Weights of a small text-conditioned image diffusion model: activation squared_relu.
Rows from block 3 of the denoiser of a small text-conditioned image diffusion model, named by matrix and row number. Rows with one number within an expert belong to one neuron, the router's apart. Each number is 500 + 50 x the weight over its row's rms, rounded and kept within 0 to 999. All counts start at 0. Numbers have three digits each.
After each expert's rows are labels from the 100 images, of 14976 (inputs lightly noised), where the router gives the expert most weight on average: "colour at peak" is the nearest of a few named colours to the mean colour under the peak. Only what is clearly more common there than usual is listed. The data: photos of plants, animals and fungi (iNaturalist). In brackets: how many of the 100, against the usual share in percent.
# router: router (model.blocks.3.mlp.router.weight, 16x160, trained with AdamW), inputs 0-53
# up: expert up (model.blocks.3.mlp.up, 16x160x160), inputs 0-53
# down: expert down (model.blocks.3.mlp.down, 16x160x160, transposed), outputs 0-53

# expert 9
router.9:568479466505500517446485412526524398466496526597560529498437464517513447482486512507409532493560499629487456459639489525563517566570547610538504479492475466495552
up.3:488496413460494522510440476502578473500415430539491535488431540452608481516473538447482563501561456487488492500503606464491472604484565573445519519518523495544502
down.3:462498461590451526462532581424512399560483486454457455516539486453390577525442477592457478562429530532528558498471539522522453508359459450544462525432545377544499
up.4:457586446511485552506575530513485478565466530595555599508537524527523520529529447571492502486478454532447540500415460536388394537572521467474447554538552390462504
down.4:535510392459541494572518475471470506528587447459463384515540552498485484490518402571497449561395513577466486543500551515500564498594427495540454477354540532455487
up.5:452554498499523465503515535513491513416455555615498587555432468473483476536541528554446457513549578448452471517482479456537487524415485463512472524486518562538465
down.5:423556486431435561464537459552472533521496597473526544529508391423541530451567595481456515505484508543481512535472483420482412534586526533414488488475522445510564
up.6:561442520475508446575435425548427463481444506524441461316492481515477532578569536473495506477513583513478613486543437485503537488480464526484565374503442496478498
down.6:529545509542397504497567469522497532439394403542527500428605427476590535495608489478511504487615466461515548499466501516481468530485516501576504501561545451475490
up.7:477443522649482460420421439504538498415477513494432483504451537541496479526487598512524350509502654544527632506540539484478502526483524534490455592511605509509529
down.7:553495407424477474533574439559501455515458467515500456493573391433484396496544508479513558504549431407613530433437488463524498604468470453477531550495489495518551
up.8:568551454516504375541490468534532529518481466539548508491417452566463420500423472496440536452532578452505540548649407472499452478480548522450412496456462496508550
down.8:475516490444486438509509541510440515535502498504491470522502479580475468510506562498524490528500476513557560370546500507548598564441511591508551463471537651505528
up.9:438485462546455490548440421530530456452432552521463496487495565501564490579479444520543420449486458449473483506492569487553517499457461504510507550443397454549564
down.9:505573505623520486623316501510523436380480488471579492482532495468440520609366301481475421491459411506580573479501571566456488521500537487533433463526369502531443
up.10:544481388510430474461497473502530450506356529500532535563465456545468516521546470509416501602462536564424501616375421491453512520402446499500549517534459372487461
down.10:380429609488544457381497484476550479515573472527434574522559423504455511533485491539549483438528533533513539483631423510532505528554549489510465520424468509455548
up.11:503536442528527539541514486564565508466497530612482350545430561444530481431464503493433577527499512505595548546474478498495538590501539465577546436535439529484449
down.11:551550558452478448546532495547506461525532499511461573527516471495542513622491609479550422600522429500473533511507552509450504525597482506503523456570600445520567
up.12:466515406480505514520482482551551544508546627524569560504574374491535512562443552575631553535595500486481549497564382529544427519495555494542460448484511555582488
down.12:537528424487496516535486548538510578496490458489441536494530547459552554515481495529459536415490475532456442600624430566500563461484485559571537478491536571454480
up.13:481527463446544493569446469529490466442498514526512450464536476533532467397551539515541581521539479494486524493422560378540533576476452552448482388597465518483528
down.13:524506514459422436568426521497494533446492591509521549525451527553443451398519570521432582512421511501514491458533515537511517462505532422477507585427461558498461
up.14:534517476587556493459496459531476503632451504527560547402473503571501464529373510495426549485478610462459438557564522534487470538440501489555543452557449482462501
down.14:451467435469491480493496443419497453469445558613584525428465557522522470519481491518528509512475467488492444392615528516533547560430519492452411474524582561444470
up.15:505471510512512490484505459543496454498397532487488494474284447547483488519448482445539462463511490466560495517496433497507547478456496477501458478581462562452566
down.15:476503597561441472550492393494474585482519489511460486449496550509442469579468494501516454494491452521491420576543480479490527573532450418526531513470476435526565
up.16:496452519540457607524495398535530463521431539543526512528432524507472457507490380505575517409532491417496492478513464442479533546464535522443380577625508478524502
down.16:458526506535533542540517510486570472534503474423457475495475479551421492499479364510468508457475495471485516499452514527540480482521484494576619416465561495492500
up.17:464509495511500406499476488540549483513506598473475413458536510457498519430452476542382521477514461505594551479377477406506560526584556446484502471493564571608477
down.17:510550484526516512456459482495509455519392474531457530521520491465498536562504529449562538613637532467473481468516542557601468472565476566534479517457456460498386
colour at peak: grey (85 vs 49.9)

# expert 4
router.4:433444578497445448457505484548470500475560407539477552540439563570565575492525521472572564436534499455470456419434445427479410491516588416435509491423481500494452
up.3:567485543459527464516512428531457486432434500586467499519485605537567444521562537600458512597492502567422490486470485552417526563451463551506480454410531554563579
down.3:544518545498503415504520558538577524501485513571461540476536418504536601483472577489434496455494516433468519574534498515384515569574499526437487484520506559567455
up.4:526488566556590545503481450481504451491450470530454523466553383590537570443533523482514483569644461535492574459457442508498496488423608566431515492452522429497551
down.4:462478470485572453515555513400496403434521494480414554503636469359604593481502555437452522539468544563501581491428572487481490518474529485465495543426454434509510
up.5:552531499507474517449549572493494419490539552490428468516470467539594653512555550470515548485473518616459571491545451544444578528494473593505569530553544515453503
down.5:493491419509533489459431437481544563538521419490500451546530525531527503535443506423497518612501479630483526493535517567518490418496394537496478484507507553538536
up.6:477504506487334460434493457430460500481469477538454530484415540478528445486490478505465519493460498419508522483409472488617476537502494525598491495482520536565525
down.6:474501467492529479557507467580471472427494524405592430497530441527500444500562519545456508541404515451444454445488480531422454495497477436533530527559540530483569
up.7:493406528510459472460402539552506476526650436503431613508441484509544626491489418534441512419440607497547526543536495475427479564546464493475586585485422526519500
down.7:560442552498514518552555525531537517539587496453524426516502456535495432555587482424515464431419506534584464557476587552507445471350410457465518440412499505537448
up.8:554637569502511496525509505583543605537437581521523606484523507484497463591586508429469495512492483586463514603494418480489476478513530494478513481510511528497523
down.8:435492476529485618497476508464521498530502448529489549458558444525466460536610515425405483470569558462567475499521420492502486523499624419459487484462391431411499
up.9:444475574532596599467519528525490479484577498570446609506495442584584530474486490527656523477487457532468513498460537485503421500470487522498502525491495518556467
down.9:450481494446509469508484537469562429462474528321528520560483440517526449519481516466388408551407492577514528504443467468536528553528589477544496482475480462456529
up.10:456502455527510477520457487484481517501376491500512372503487477470523405538501555514502579523551485473529453516526553496558489544534608377488506472582510547435514
down.10:484503378542462429564513567450526442531451493487532371518541509397492511526478535528462567541499489495560508341441507520552503496469368490534452499487565382596500
up.11:414501446474434459490449529534459448486523528509460376549572535453509482475416559570516499422512484534421514482422559517534508386505463437497510502474467473445523
down.11:533477444546545381431452525463487543507408513488494557525510444493489467490487537433550560458516453432543478425530546462517463505461480447502438422525571543511492
up.12:544533456525601578524490441468528422557505538523477576475547534597593420500555463500616456531574492506503534474520594534538541507515602542475491531516465534536604
down.12:567522461519430616529461485416509494514479583413509579485488478447470430520587435518568563487538453472481476497505450335470469478522561485582424443498359478468445
up.13:467510507527578500502483486475534442534454544436505403470521515575579456546404516521583463526536478562554463499483568416487493549531545456516420455459551518480418
down.13:573541484487472480547517493479513435522492468483564528534476468502437462505492470485480436461541452528635488467543450482455520557416546525500602475517517463449517
up.14:451530606478455485500546468503556557548450404456504489506484595344524469539519488500491468447542509508520496608505563420522470487555534464543465463483418448509526
down.14:602526474490508473536493572491454528383495506552514447559467558661587503484506487472506513481533472515563438407456553612584627431490498479470515488527531534503556
up.15:516493545536472436475547527496466397482528494506468461473410430582534537491504471467605501473470498441506547470448497396551441593467504500517551513448508538494471
down.15:498592482518605614495447581461573557512524541413522490503531527485508492515504495452535565589414445537536496502496528380536439373459453472505486544449506449528554
up.16:537536461527472572508538389517521568521388553472545522469547437528405526466478514400483518494456518486541556484555465589537586497580546539500548488513463429565615
down.16:519525462503508552533504452424439510537500460460455534490547546505431507506556496533536544420487497468570489449549490487542615508484520428495570480536542514388448
up.17:479489448518461514515527531422479489473604483428444480470384434557473510490512488598563545536578463470496535529544479521475511485490450455433552487489571451399557
down.17:546514450509505524486530369470496504514390420631486457459582485527540467559530539535535502537623498473480475437535543486479621483456474487444505490537543457441537
colour at peak: grey (88 vs 49.9)

# expert 3
router.3:414594455505451540525553564436492436514571529476500444538536514498584476528531487479498501456473494465585538516521478518439449387480551441586489488616474503450461
up.3:512513480493374450480487483513444479473451402513536593518551512489470557452517454563501643530438449463507503465501482493526495475480509522499542465556442499436442
down.3:538531501523449440403536516527467390532512558539511486539494487502502377548427452469492528608519543527557478547503493457573453472486451441485463551659453466452435
up.4:515498464514415375520516498413510534515486557444474424515448515507590508516448494483516501491481508527456529564512493568421484440479579453462438524433541486464501
down.4:551493470468442542444501445424525480494567499391479539491563499539548439491570495568527484472474502436532524527455523497529540462545638459528489505459481481455388
up.5:483546568424608504503451489522503555581484581529488564531380500506446479467468536515469490528375472522501478479574514464403465532519481576556366414486449490464493
down.5:507471507531592591495530489545544429524516492529496514484480548485543397512518510502457491501469509370464513376385505421592545443470487526479390513557474465492475
up.6:511467480473500419575535510461464514559543504450537486529562475454470440506419501434542472524539473493549430513497531547487575476556547621511459496509565526577479
down.6:494440615501484480450551413456498514443434621547453494489563464565505509489512528573438511583499445512609511369546531502497561403438472573439471510544493452482514
up.7:522559490471486404464469541495572435498513537425518522488477564535554402545465524527527457477387485527496510487453458530421568431455550475510434492607535406569422
down.7:468527564464561437467520437478490493523487616500505460510463552492459508448478550475505537495484488477499534599504488489479522524483507416522458547509505426483529
up.8:516459397477433486443488534542538427505450483552515585525549415424483506472535545526439503603503573401508509417532539563546502476443491648459503496496501510495553
down.8:583513504477532427503513496505484432464488437507499455514593561490505437504486517487520507431599475480535507432525519531428489554517525471560585504464472492523534
up.9:533504439524530556457500495441573532564520509522476505524535522527472529499528487515505529484545454530415418510472515483538408502461538380419466412488556417419537
down.9:421560442497430415560450470490496590530398473505523489556479445528542568464460588476579426492510555525550452517458530493458544549472532471577541437406490442543437
up.10:501495355510481543559544538505517434526474411403508579558487473528550343518503489513484526571543508420460508428451526444461570482440477548485472466454572524496527
down.10:522558691507550454453491534431501466495454535490505554506536562464568439485519497533323507462534499388466494471466445513565400523535543464572503488547451490439433
up.11:511483499548438524488499606564532584537567417571528484488519477469440541521524403425518455495518512524504493444552488486519552433494574523509511513438481474532471
down.11:509530472459503414529446458402520613484525462469504482510501509508491415504509494544373532566587417461429536487541497535570517502592483459534538485523549485461539
up.12:473502435510542441466488442421493540476512516411471551513516551480551502503477510484502514557533466466426528536457531427522526485430595494431522474476446433466491
down.12:473493481498434502476550467372532502493540364517475477448502459477460579504417535542511526409517525426510523431466490453472500435513609494378404480483502589487506
up.13:612520591527432527547549572507528440485514469515538450569529507500434508512490553512481498501507487451539500525546502457559504551384530475456517454518529547523540
down.13:521565456540460463488550469547464526536565531511512501484569498596547488466511456536579515447498503532508497553512549529528569537494442468557502482479530569586471
up.14:464490516479455470562452511466474517542448545491512535497580377544493489505542465558587505536522465484472445537351472549527457473401593492382476497431488570543529
down.14:484583407516474483499458480521522537489492566510548460525512457564502480533545449557458497538422523468509506493446508451584520440444513601519490499607577477577572
up.15:427571513524450521512522570433537580514451506492534500498487467497512525495475551469518492492333524485415497522400483493396501503492530660536510499528492597481543
down.15:442550529477562462487473453508522575405488525535540411561486532536470511442524544487541459557392514526435432509540489417461470512529486487535519439531495486494417
up.16:483483559467432377487494507444505507529576559499420507502558456489521551490487461444443482344401448520468495593503521540453541527485561490534485497595509497361484
down.16:428480544491484451432461547485514518473528596436439456522547521516503475539453508492457487472501545472554533378435501529493485471461588447520522486532370599547489
up.17:520421526500467432511437499494447492421527509445564545406485439555503411580456485502468575499520495438604439493533563441476512525559428523515593494586424487563557
down.17:475535502495407495490556523519500495452504511534499502536473455529508516449493589488581523565505528447592490526523473561461451552532435516519499527514520374507572
colour at peak: black (98 vs 3.5)

# expert 2
router.2:431458582488403497511524588618531527501524558523484425511536555554432434491534499519445508425427493435495464441409443533540471466492461346473560485496557566546558
up.9:515494588528532466571532483532534521466444478521554501497543463511516536523526542405526494568520420544497457596592442573537540486547551461496441455623540462473503
down.9:498517590506489630508643501430515407515486525443369546475553535474485369558510522515576483503587391464459587530517470505508483459494498497564534585540455561430533
up.10:476470445493479599537505481550480509527553511650487464544518554587516558486501472491493508599531506372530517472470513473508542471578448480490459500542508434412486
down.10:522495576475487436508527505520471445488472503432514388494530522432582443497521545520537490536458528633410520517452584570488487421554482489500486519474527479515537
up.11:526534544510473419452474516548506462532488513416504421490488555585456531522511421487537520481482512506434535471547441466441468505511504419515491472476508544482538
down.11:478415572546535506493470540506501466536572452462511531469507537429463505501516446567586484467462493531543501459535554575586529406555439557494467545502512539595417
up.12:487508503468485521472506568533478489488409479511551505496484445512463546511477533563518524472543488468582467459505427463442468520508491458541451530561518521574535
down.12:513531571437442399503482467549489490509473457490476399480567469578544577500529451511445525520429562490440501483456505514444514498543526513483550473537471570605479
up.13:532555539514501511520501488462523482522446555453453479500508542552494450566485495467554467523394543446413478517603489484504583484542485463563546514474572561533508
down.13:430578492520365514502449478579482578486507519530503465503551546403476476464530451529400476552531539524491462522475511429518481443523450482536513520418511498463464
up.14:533498584550516557535500479548474479534445532559527589492452557557508484486486496455562524489540450551448509416460551479637576478481489542505525540576470492576523
down.14:610484470469502494494512418513461525498517454511478567511534482542501437543518463434491506419578522441415479560570498489582503468492396458455550471518489580557498
up.15:525478456448500453538541466458545514522428440510487415517381438488386535496501505512588501599493465547504560396459496483517550459508502608507498471474541524643448
down.15:411481490546555573542467517484519552527561521436479497512508439475497396569505515507517485470451493466486519425491499507450560513535510599592513532543556372540519
up.16:558551594446491417450500497487539611540573479509511582480415451441457530512532537544466523515521487499568507512464536518532418455423502467572546512456529503488534
down.16:452504565483477368459460448470532630501436559518536491496488465531514508506536494463522510469511475493535525479460485419575526523439464422549449442496552474499505
up.17:458486525507470519449515574516513508507580488520564527539523506563417606550527544595554516381599515476465487445495535486501417551448450491517488498475480516531437
down.17:458471566494414413470489453469526514481460436531501458499396527584475608491527504514463496467439538547565526461528456523440516511501535525471466492533528560534488
up.18:556530380503502659530509573512449514515518568513492466477472424491454439475478537431482499546503513475570517418473570456600471454500453470487496528475458501511495
down.18:543518524515479552529494485656503597523537536496453589508542467537391483534470489547550516490474455428528468473489443476478503529516508448479566486498448554350510
up.19:512488446479504530587508526488558648554483499421478486455372471516452406473498542486538507514435488444560540509480488439523448500525562475479538477514533504462510
down.19:574517459468560446509481469602508471509556550560544496540554507548586461484513503494471539588511506463590518470503560606567546542408404521443454523475595491513540
up.20:498387489451506522521569480452500574443546524498515532532530494547487510498499648461361501533564491599543498582441488539457483452500499508578459515440489400436456
down.20:602524527491427525507515555465567468499533474495485449496490539476450556509498437526561469435548436552405539450473517457443543447476465484534458501456478372453458
up.21:467431563484515519522473544478479573467527478471493453495414482472524594511433456471505512513470473549509515546585461449460589449449401394491543498479476487616509
down.21:461464553528478499520535560416496412475563469353500501577429496518423512486484509476597467446568500632546526592463477407437558497487413481472570492514470466481531
up.22:506566545523561518520512518507517521517586510531510486549489467526475543475563476533448502449461492451480483460479551512565510530519381609513510459497501441525578
down.22:567432444508506400461513518558566613479551449574520410545454544499495502468507563591502563496497527533525446499511581527455475441540241516507525492496553553463476
up.23:465430465498522518555519500543534534507479563554540485509564608578478492531535476454574451437492461476502510574598535587378428508438532484561448492628490460538525
down.23:417481443498446636504525574476491620480468594462515519507443512486476491478482505449480499502432501588441478437399493564484404487471498436513473457531550498513569
colour at peak: grey (90 vs 49.9)

# expert 5
router.5:465483490489620580517441584461498411493507461455539548458559479521393500489517521476548518565545495434507460419507442548514528478535497585485483488543472369436605
up.3:502472585510549564607479546546510564453463610535563482527494571570515540513407539546571507499492462552491541488482524491501495482483446467509501509586450469480511
down.3:496525604469480428574485470535514495429499565506422576519451508541443518540450534479505519467607466576510471507423500448436560588506568444461553476504487450530480
up.4:437467565548544471578511578415486553569532489482561512504496457453489441545453469452546582549499529400545480414410527518442413552487521550494515504547500587428469
down.4:576583472556490605500379425502468497552479547537449565498493565570502528572411511553498565483521472482589521409514528491443460481603628496508580504508493595488527
up.5:490512514474450455487482553446545400518465437574470467566439524560575525514572494564595474486502539507528528481590497476461560581469441611435554502493493501466536
down.5:424437574533506457532457550486528447501472454539470491530506476395539625481506481492484477577565491588447505613446483497473495466488436419548502548439477402498532
up.6:398493505644534523496482494464459496529573492516570540471477557520471460536467461625534523548508518513567567475485542459467413483495575504452441497458429627529561
down.6:478449478634424513487495475494471459552492561462401539582481514494595470473459463512469496460449552474517353514499568424523480552564468462520565469541466511505446
up.7:503440576492540492606540413503450515401514534543398464499463548509508492512496529459532503515513524417443543473525506574552566538454463495515459469583592521493465
down.7:469610511510477490578520500539494436352500598517667509513478505476493541501383601574456506486534513518472453450523576495478500617510542472478449560542531562453544
up.8:498484510573427525488550459515507525507552485462523479465529412568391531472449509368554499479415524531529483509464479561527610459394475396515496486441461552552566
down.8:394516505505532644504530481512511409513511567463470462495535471479719529522539527522586550526498530505429527599479500475499535426536425463464524538510545518662489
up.9:555543499491550482422393507521486524610533546468428487485479541548559517482493430482543494488523514512512471448536447521500498570527532567402450439490491524525428
down.9:581499477508470454490454507475529550575577415544553419482475492524573505486517458441454490473531451515504531525534554562456469542527471495583550553454508527465475
up.10:554507547472455550531508576524527521514522524488545501524479412583515518566479497498465494588470490489536519473481448487569516462412509476532506491527541479525500
down.10:421546548501461490474472501579478481473507518515499481581507523447394548548488478499526505498435481546483483565519469441515482453443480561510482470486465466443699
up.11:500582506498468514430525444451495512515452565564509446547520435489447506465590507555516522587465541480559482491494490549630434499504476437495598474499509485616483
down.11:505448536514551381494547459489458567565457467493483436571551540539522444487545452494548494463531550519368517493460490482506518518514511581468464492560515415474508
up.12:541332488469462498434437450588481491415566560526526469595483525484444479534538507528494558536455529559614573447522490580425485469528529517460487507599549550506464
down.12:484450502532514454508420441520440548607502486491448476563548428468518511429545527475493556538463484549470600518493451531550500388481450481578459514537446494468466
up.13:536583569484471510524509455520497421490579591464494411514556443562528494514479439449483448493487488547447518578492443551464415523542486504569547483478425434424411
down.13:554448418529518528470472498510453567486400451526497514495495492570539532499440467504474527559539501543538529520571538514488518556444635579546551471514444441421518
up.14:555431513481452518591441492524517464437524580572588467478524530504535606472475506483434555520528461499522517454486479466398450509548488462503435481538531555535513
down.14:496571543510518478705533491477471513443466552525411533425518532440533475538506545460590576508483508480422400502525448507439594575567618542535444478427565463517494
up.15:439538519492557581436490419548503486525496499531490458486607483529484451573514522447570495445564508510536505594437536513514550554510462475605555461488527528619450
down.15:501504568430452439428429519494531456510541490540568472528573500514481508601481528534437473655500466499495504577472420414456456517487593482461454504444617503518539
up.16:543540573509431490456483494507533413566558450456470499487496465446579483501497502460452455595487577426527477613509470477552482461550564570458539537452455439589456
down.16:521510573424574570484541433554512483495501491545491512538496513434533434476534540439543478483533578484428482584454435539566438468374483585547480464455504458538499
up.17:523465451462485494498504560501566505448550452460493555489508440542456581456583507461600509567644455513464526445563456505490491503477597530500442488424392490449513
down.17:510524497531415576396541496471464494415517475485455558488459415430474524489477522460501484483606534440423533530566434516482479542475589500545401523412497414432521
colour at peak: brown (56 vs 24.2)

# expert 10
router.10:528506496479452554576541575387413469488543464482396525505512462423575540442515451431591551534456464403489529442523472540549496489477409491516452483569569493464404
up.3:476460509524488352500461504492458511424498526507471550509471387500499483461525502499507556546635511465555574481520398504537506396429359507495442512387549506498630
down.3:560479531464419526472465521547575461513594515417431510556547442608463551495500456402438511524577543568474545519491534517526578496585519513483466555529508465521509
up.4:443466560484434431514506496501521470519596449417473558497441474546513442480467474490524475518477514486510501441455403519510478394507585528457515497456548447520539
down.4:485539568478533439472574590364503560471458468581441505518551516500457445511457481595535491528368489395452507565503520583526488474483437485399534519542475496492515
up.5:500506462592490542424528490438555516455488454533461498489401459492472528550426524504467497498467520500454592486519406488402518532401524564493436552485377506524464
down.5:531486479461567496575428488501537480518520435460430529495613524479517486421495511551456513555504406525517539525420525495472470525449442491562459580474560363498413
up.6:543557465473411597567531427516509491567497568481435429480432428437499472471425501490418633468496494521454455464550429538423463536439491492392521626475467541415491
down.6:465593444536573572421411474526475497418561532566498502559588533442520433562566527478482410504478494406588502522483497472482564500389475431484555568592590494455517
up.7:435539478444479506495492504537583542467464639477507563568420431535455535479514539447487456537443519525472495410495556472462531498509505539485440471450447556487381
down.7:449543504541525470432480419475516454556483547504480568505541513569555515517478538547466527580575503417607524568518450502567556461528570424500503423515473521465456
up.8:595499405473516498501501521465478579522498448538492488565390467564501548517533465411539570419633508610463464395501544468526506531435523505531564549436511557510547
down.8:356493485548556581523503529425473432512614506571542551509492410416379586505478484543584414567580492577529522585469521469500507454481514487503518474406517408560511
up.9:549599512503520443487560573508512562524478582530548524536484470427548431484520530499538499427487476534473486506616541521460530443401497479532600486611498592497511
down.9:521443519471515408517517510532513547525552626553484389490467523475524559545577512531526483584468541468514456476589487442539520468532481474486503489497449496537474
up.10:461479503429481540521510451477534367518440559455517480436567552460478516435476467520555467413558473574491517425515525475516437592569434432481443490512503402546568
down.10:538477498504468488489508512500533618485581513521510555432551476518516530536480574490456551515491503545572492463516506495506539489472574541535517526463485435478517
up.11:544439422462543493571498547412533562509514574515510528509517529502491496520570425461488527463479515497441489555491486511467512466452429492508539492491537537483499
down.11:496420467545455567461473475560500524562483507463490562465527446637550462559479524505390498555513519492530469428520523489496498517487524522516500517462455522518508
up.12:520401465496572453466462425467400580498505517426429489522458600462437529613584469435522521506505556432460576532495470501523574491546496592486484520413523401454508
down.12:542450493528472472451541647550537566540608526512515537482527555514471537510533591495505501481439498527596507511357528600633557500529471522493523468500484491468453
up.13:573526497525439474427555556482463471538521510579462533478425425539526455487506438555659464544529511512519563484528517538457499519499493496466480483398519504464499
down.13:482494512647521559417564526455487515503439580499404517498553432424502492504440524437432390545474514504498421512487516421453527428466500438449519580523399490459475
up.14:528520567483468570506553490523519556545477581417548472522487531620449511509453572524526516452479516416519452447493523462524428531496522430602496520510531515511568
down.14:382467489458532418464530518508556549557424457526475426501495413551503537507456519502506452470502501593511509421520535492486523532373506545520486494597567512539495
up.15:624441477496515446515531535463461545506481439565463512569470540416506491517527474464446482525470465548360531383556551458484522547571504513551528518457525553500475
down.15:443498579478511427576492557475487490447507453543489517550497484566444415469560466458394518502502496515592462638645503504490496452493462469499507497587597474492451
up.16:400509605518496453418509496480540489488514493497448490478380404485601513527502516431635515548438480591489545463525532443476439535546566541633491525431429542477587
down.16:466628440426483471602430532465527487465567457507558473474493551453531650467469478477421519481545502482516485504430441521434506551505494527511463574466563447392457
up.17:544501634572436420531473561451498540550548536526541530467469463495474514583490565433572395599500574495487523494485521519531383420452478432517436461536528485532538
down.17:451471404588542544588526478600416477469534458440482572503564453452442509539529549509370423543546584456500459498527538501494454570543569439480521549474482533492500
colour at peak: brown (70 vs 24.2); black (28 vs 3.5)

# expert 14
router.14:461523356470393577585550538420508400507540514487519597496566560488437414476517479509580519501529508440557448496519467416585388504608492502517527526490564569530566
up.9:464590401520550502596568471526508439482486549536459569541511512423558374457540420482570565453502479525507526529496466370494450438422505563498477468569516497438528
down.9:441501603515511524412480421541531537488500499509516574517485553494486472539408524509547514592556506506513527451561412578460382570498476482455503513484478588507409
up.10:488541501519496560461559476432500529421485418442553572518484497485506533498505525468581463541588493487518529419576485540568478490526564504454471463499453555455483
down.10:587506531561437484464552549483520516482465462451493571549487543551471541550496399566369465387507472470517366530541420501543540478478518387559587443474443510405497
up.11:483420496540475438512500502486502503512492355517557497479503429439545497468472581426480479456533444511535516594447511520508420546612612606418487526396490478499521
down.11:467428506406506467495457546475500436488532435542542433503528551579494432510573472543441469531541614509465507454486501473483481446532502364412471572477573444514466
up.12:485538459616453572488512516426483423499481526429495529531503536529493465538543508561557448450505421533507518501477552509443418534480534536511507445522508444597549
down.12:476390409573513454458487450490488501385569500510495470559489471524467550490521424518552446534473451559496544489515601473483378460505543487479495600517506570493523
up.13:406459450576483560540493474468438473457534460588539452452531560537530558454440462595521526538625511424561507476434468582517510487531471487480559506582588543438489
down.13:482466383460343523494476476450538521631408395493462467459557495418492542456570513436584456445568509488470466553485563541458488465586369515528526522452477461513459
up.14:424552420474546499444435544501554518496547398476561468543547430484552403576484506424478503485496567480529390544536523486467526521518491528472552477548567460561523
down.14:460484459520675616485574487500485491462462444488548449493546559513493491483592540508486474421463557519580412408488456493509555486526562573508509493539462418501507
up.15:498552597531548557578560500519443559507540580424496472558577456587612475469568479475579514406553527493454472512521390435448516470509462508441549483597534541539473
down.15:501461434484432485511494543505455440501470539582487503482538439481428548531566509507462504604560499534514518466455456422514473438524478431502542529419431419499526
up.16:467474463531447514610485531483435434447452497550491500470454549460440499456548442497596413474502581538606481546462539536575490562513461421490517483552480577459529
down.16:482460564503529512590464464563445451357554481498517561515475540479487413498531477552510343440514470469521535465485468438472467442504533514467501553524448585473536
up.17:506533407488477536408446513525492443452482485540442453451542559424529429429510539489520464564445524564451450516493479466510540492512491456602448518503466488488530
down.17:497494427458519588380412519516456570451515539510586464611534540526540449363487464587601488437478538507481524434578420493462542488502524549432577452487495472503431
up.18:516479538461511531555623552513526471535415530541514531400490590552559525510486509531546450466468637461492397451555474431453478405512508470532521519488522537521483
down.18:450522534496494551496541441418561510522507463437459474595531551488445471450510521472466447420489597434464674436443427490455512576468534443561400407524540534501482
up.19:500440439548431532494564502436479421597581516478503480501568515513484430434498409592495494478552582478515526487408515531571341496561555516478540571525459497595506
down.19:410518449520509425432516492507538479634503489564512590554494509463511464439451422478491513460425563466496489407502510532505438412440492527516469411544472495494501
up.20:464418383501515549487494480572521598503596450473481575473447497513535528538515521494508530512514521471560448471498342519469477500530491525517517516549507424558520
down.20:474447396468514506590510471589531509489458469425488386532471483460465506477479492534585517468462464594500513514377513450487422556533400525532539516464534397597507
up.21:490395566534567489602593526556531544529451511547517514399568519440490481516489452494454476508454543484429524570591377484527480447560435476548555421519494533572391
down.21:455593474570476498564664457473509530554473514487518510578596577468535441510487404532473467507620605486510498533478417585482502497414527513634409592517563473450499
up.22:474418397490413495503556461480464475542532435514491324575518529464477490406503423507486518448512439459451431412491383525502524509499450555512533496499495411506504
down.22:519510483532548413558639462525445489525476550502541478419627449374529492369474443552577494493514420457449612421449464521496467462564404465559457481491627496505428
up.23:399457452515446580556537447467589420517429488430487392524531485520474452538515558432572548405497488561526520488468496507515566501539566480544530436475503491506435
down.23:632479408530362481500539590407518452526508516396404479534530534482477458541495494530492455513522450517492534508401443458585537461620510455493499454464515427462548
colour at peak: orange (41 vs 0.5)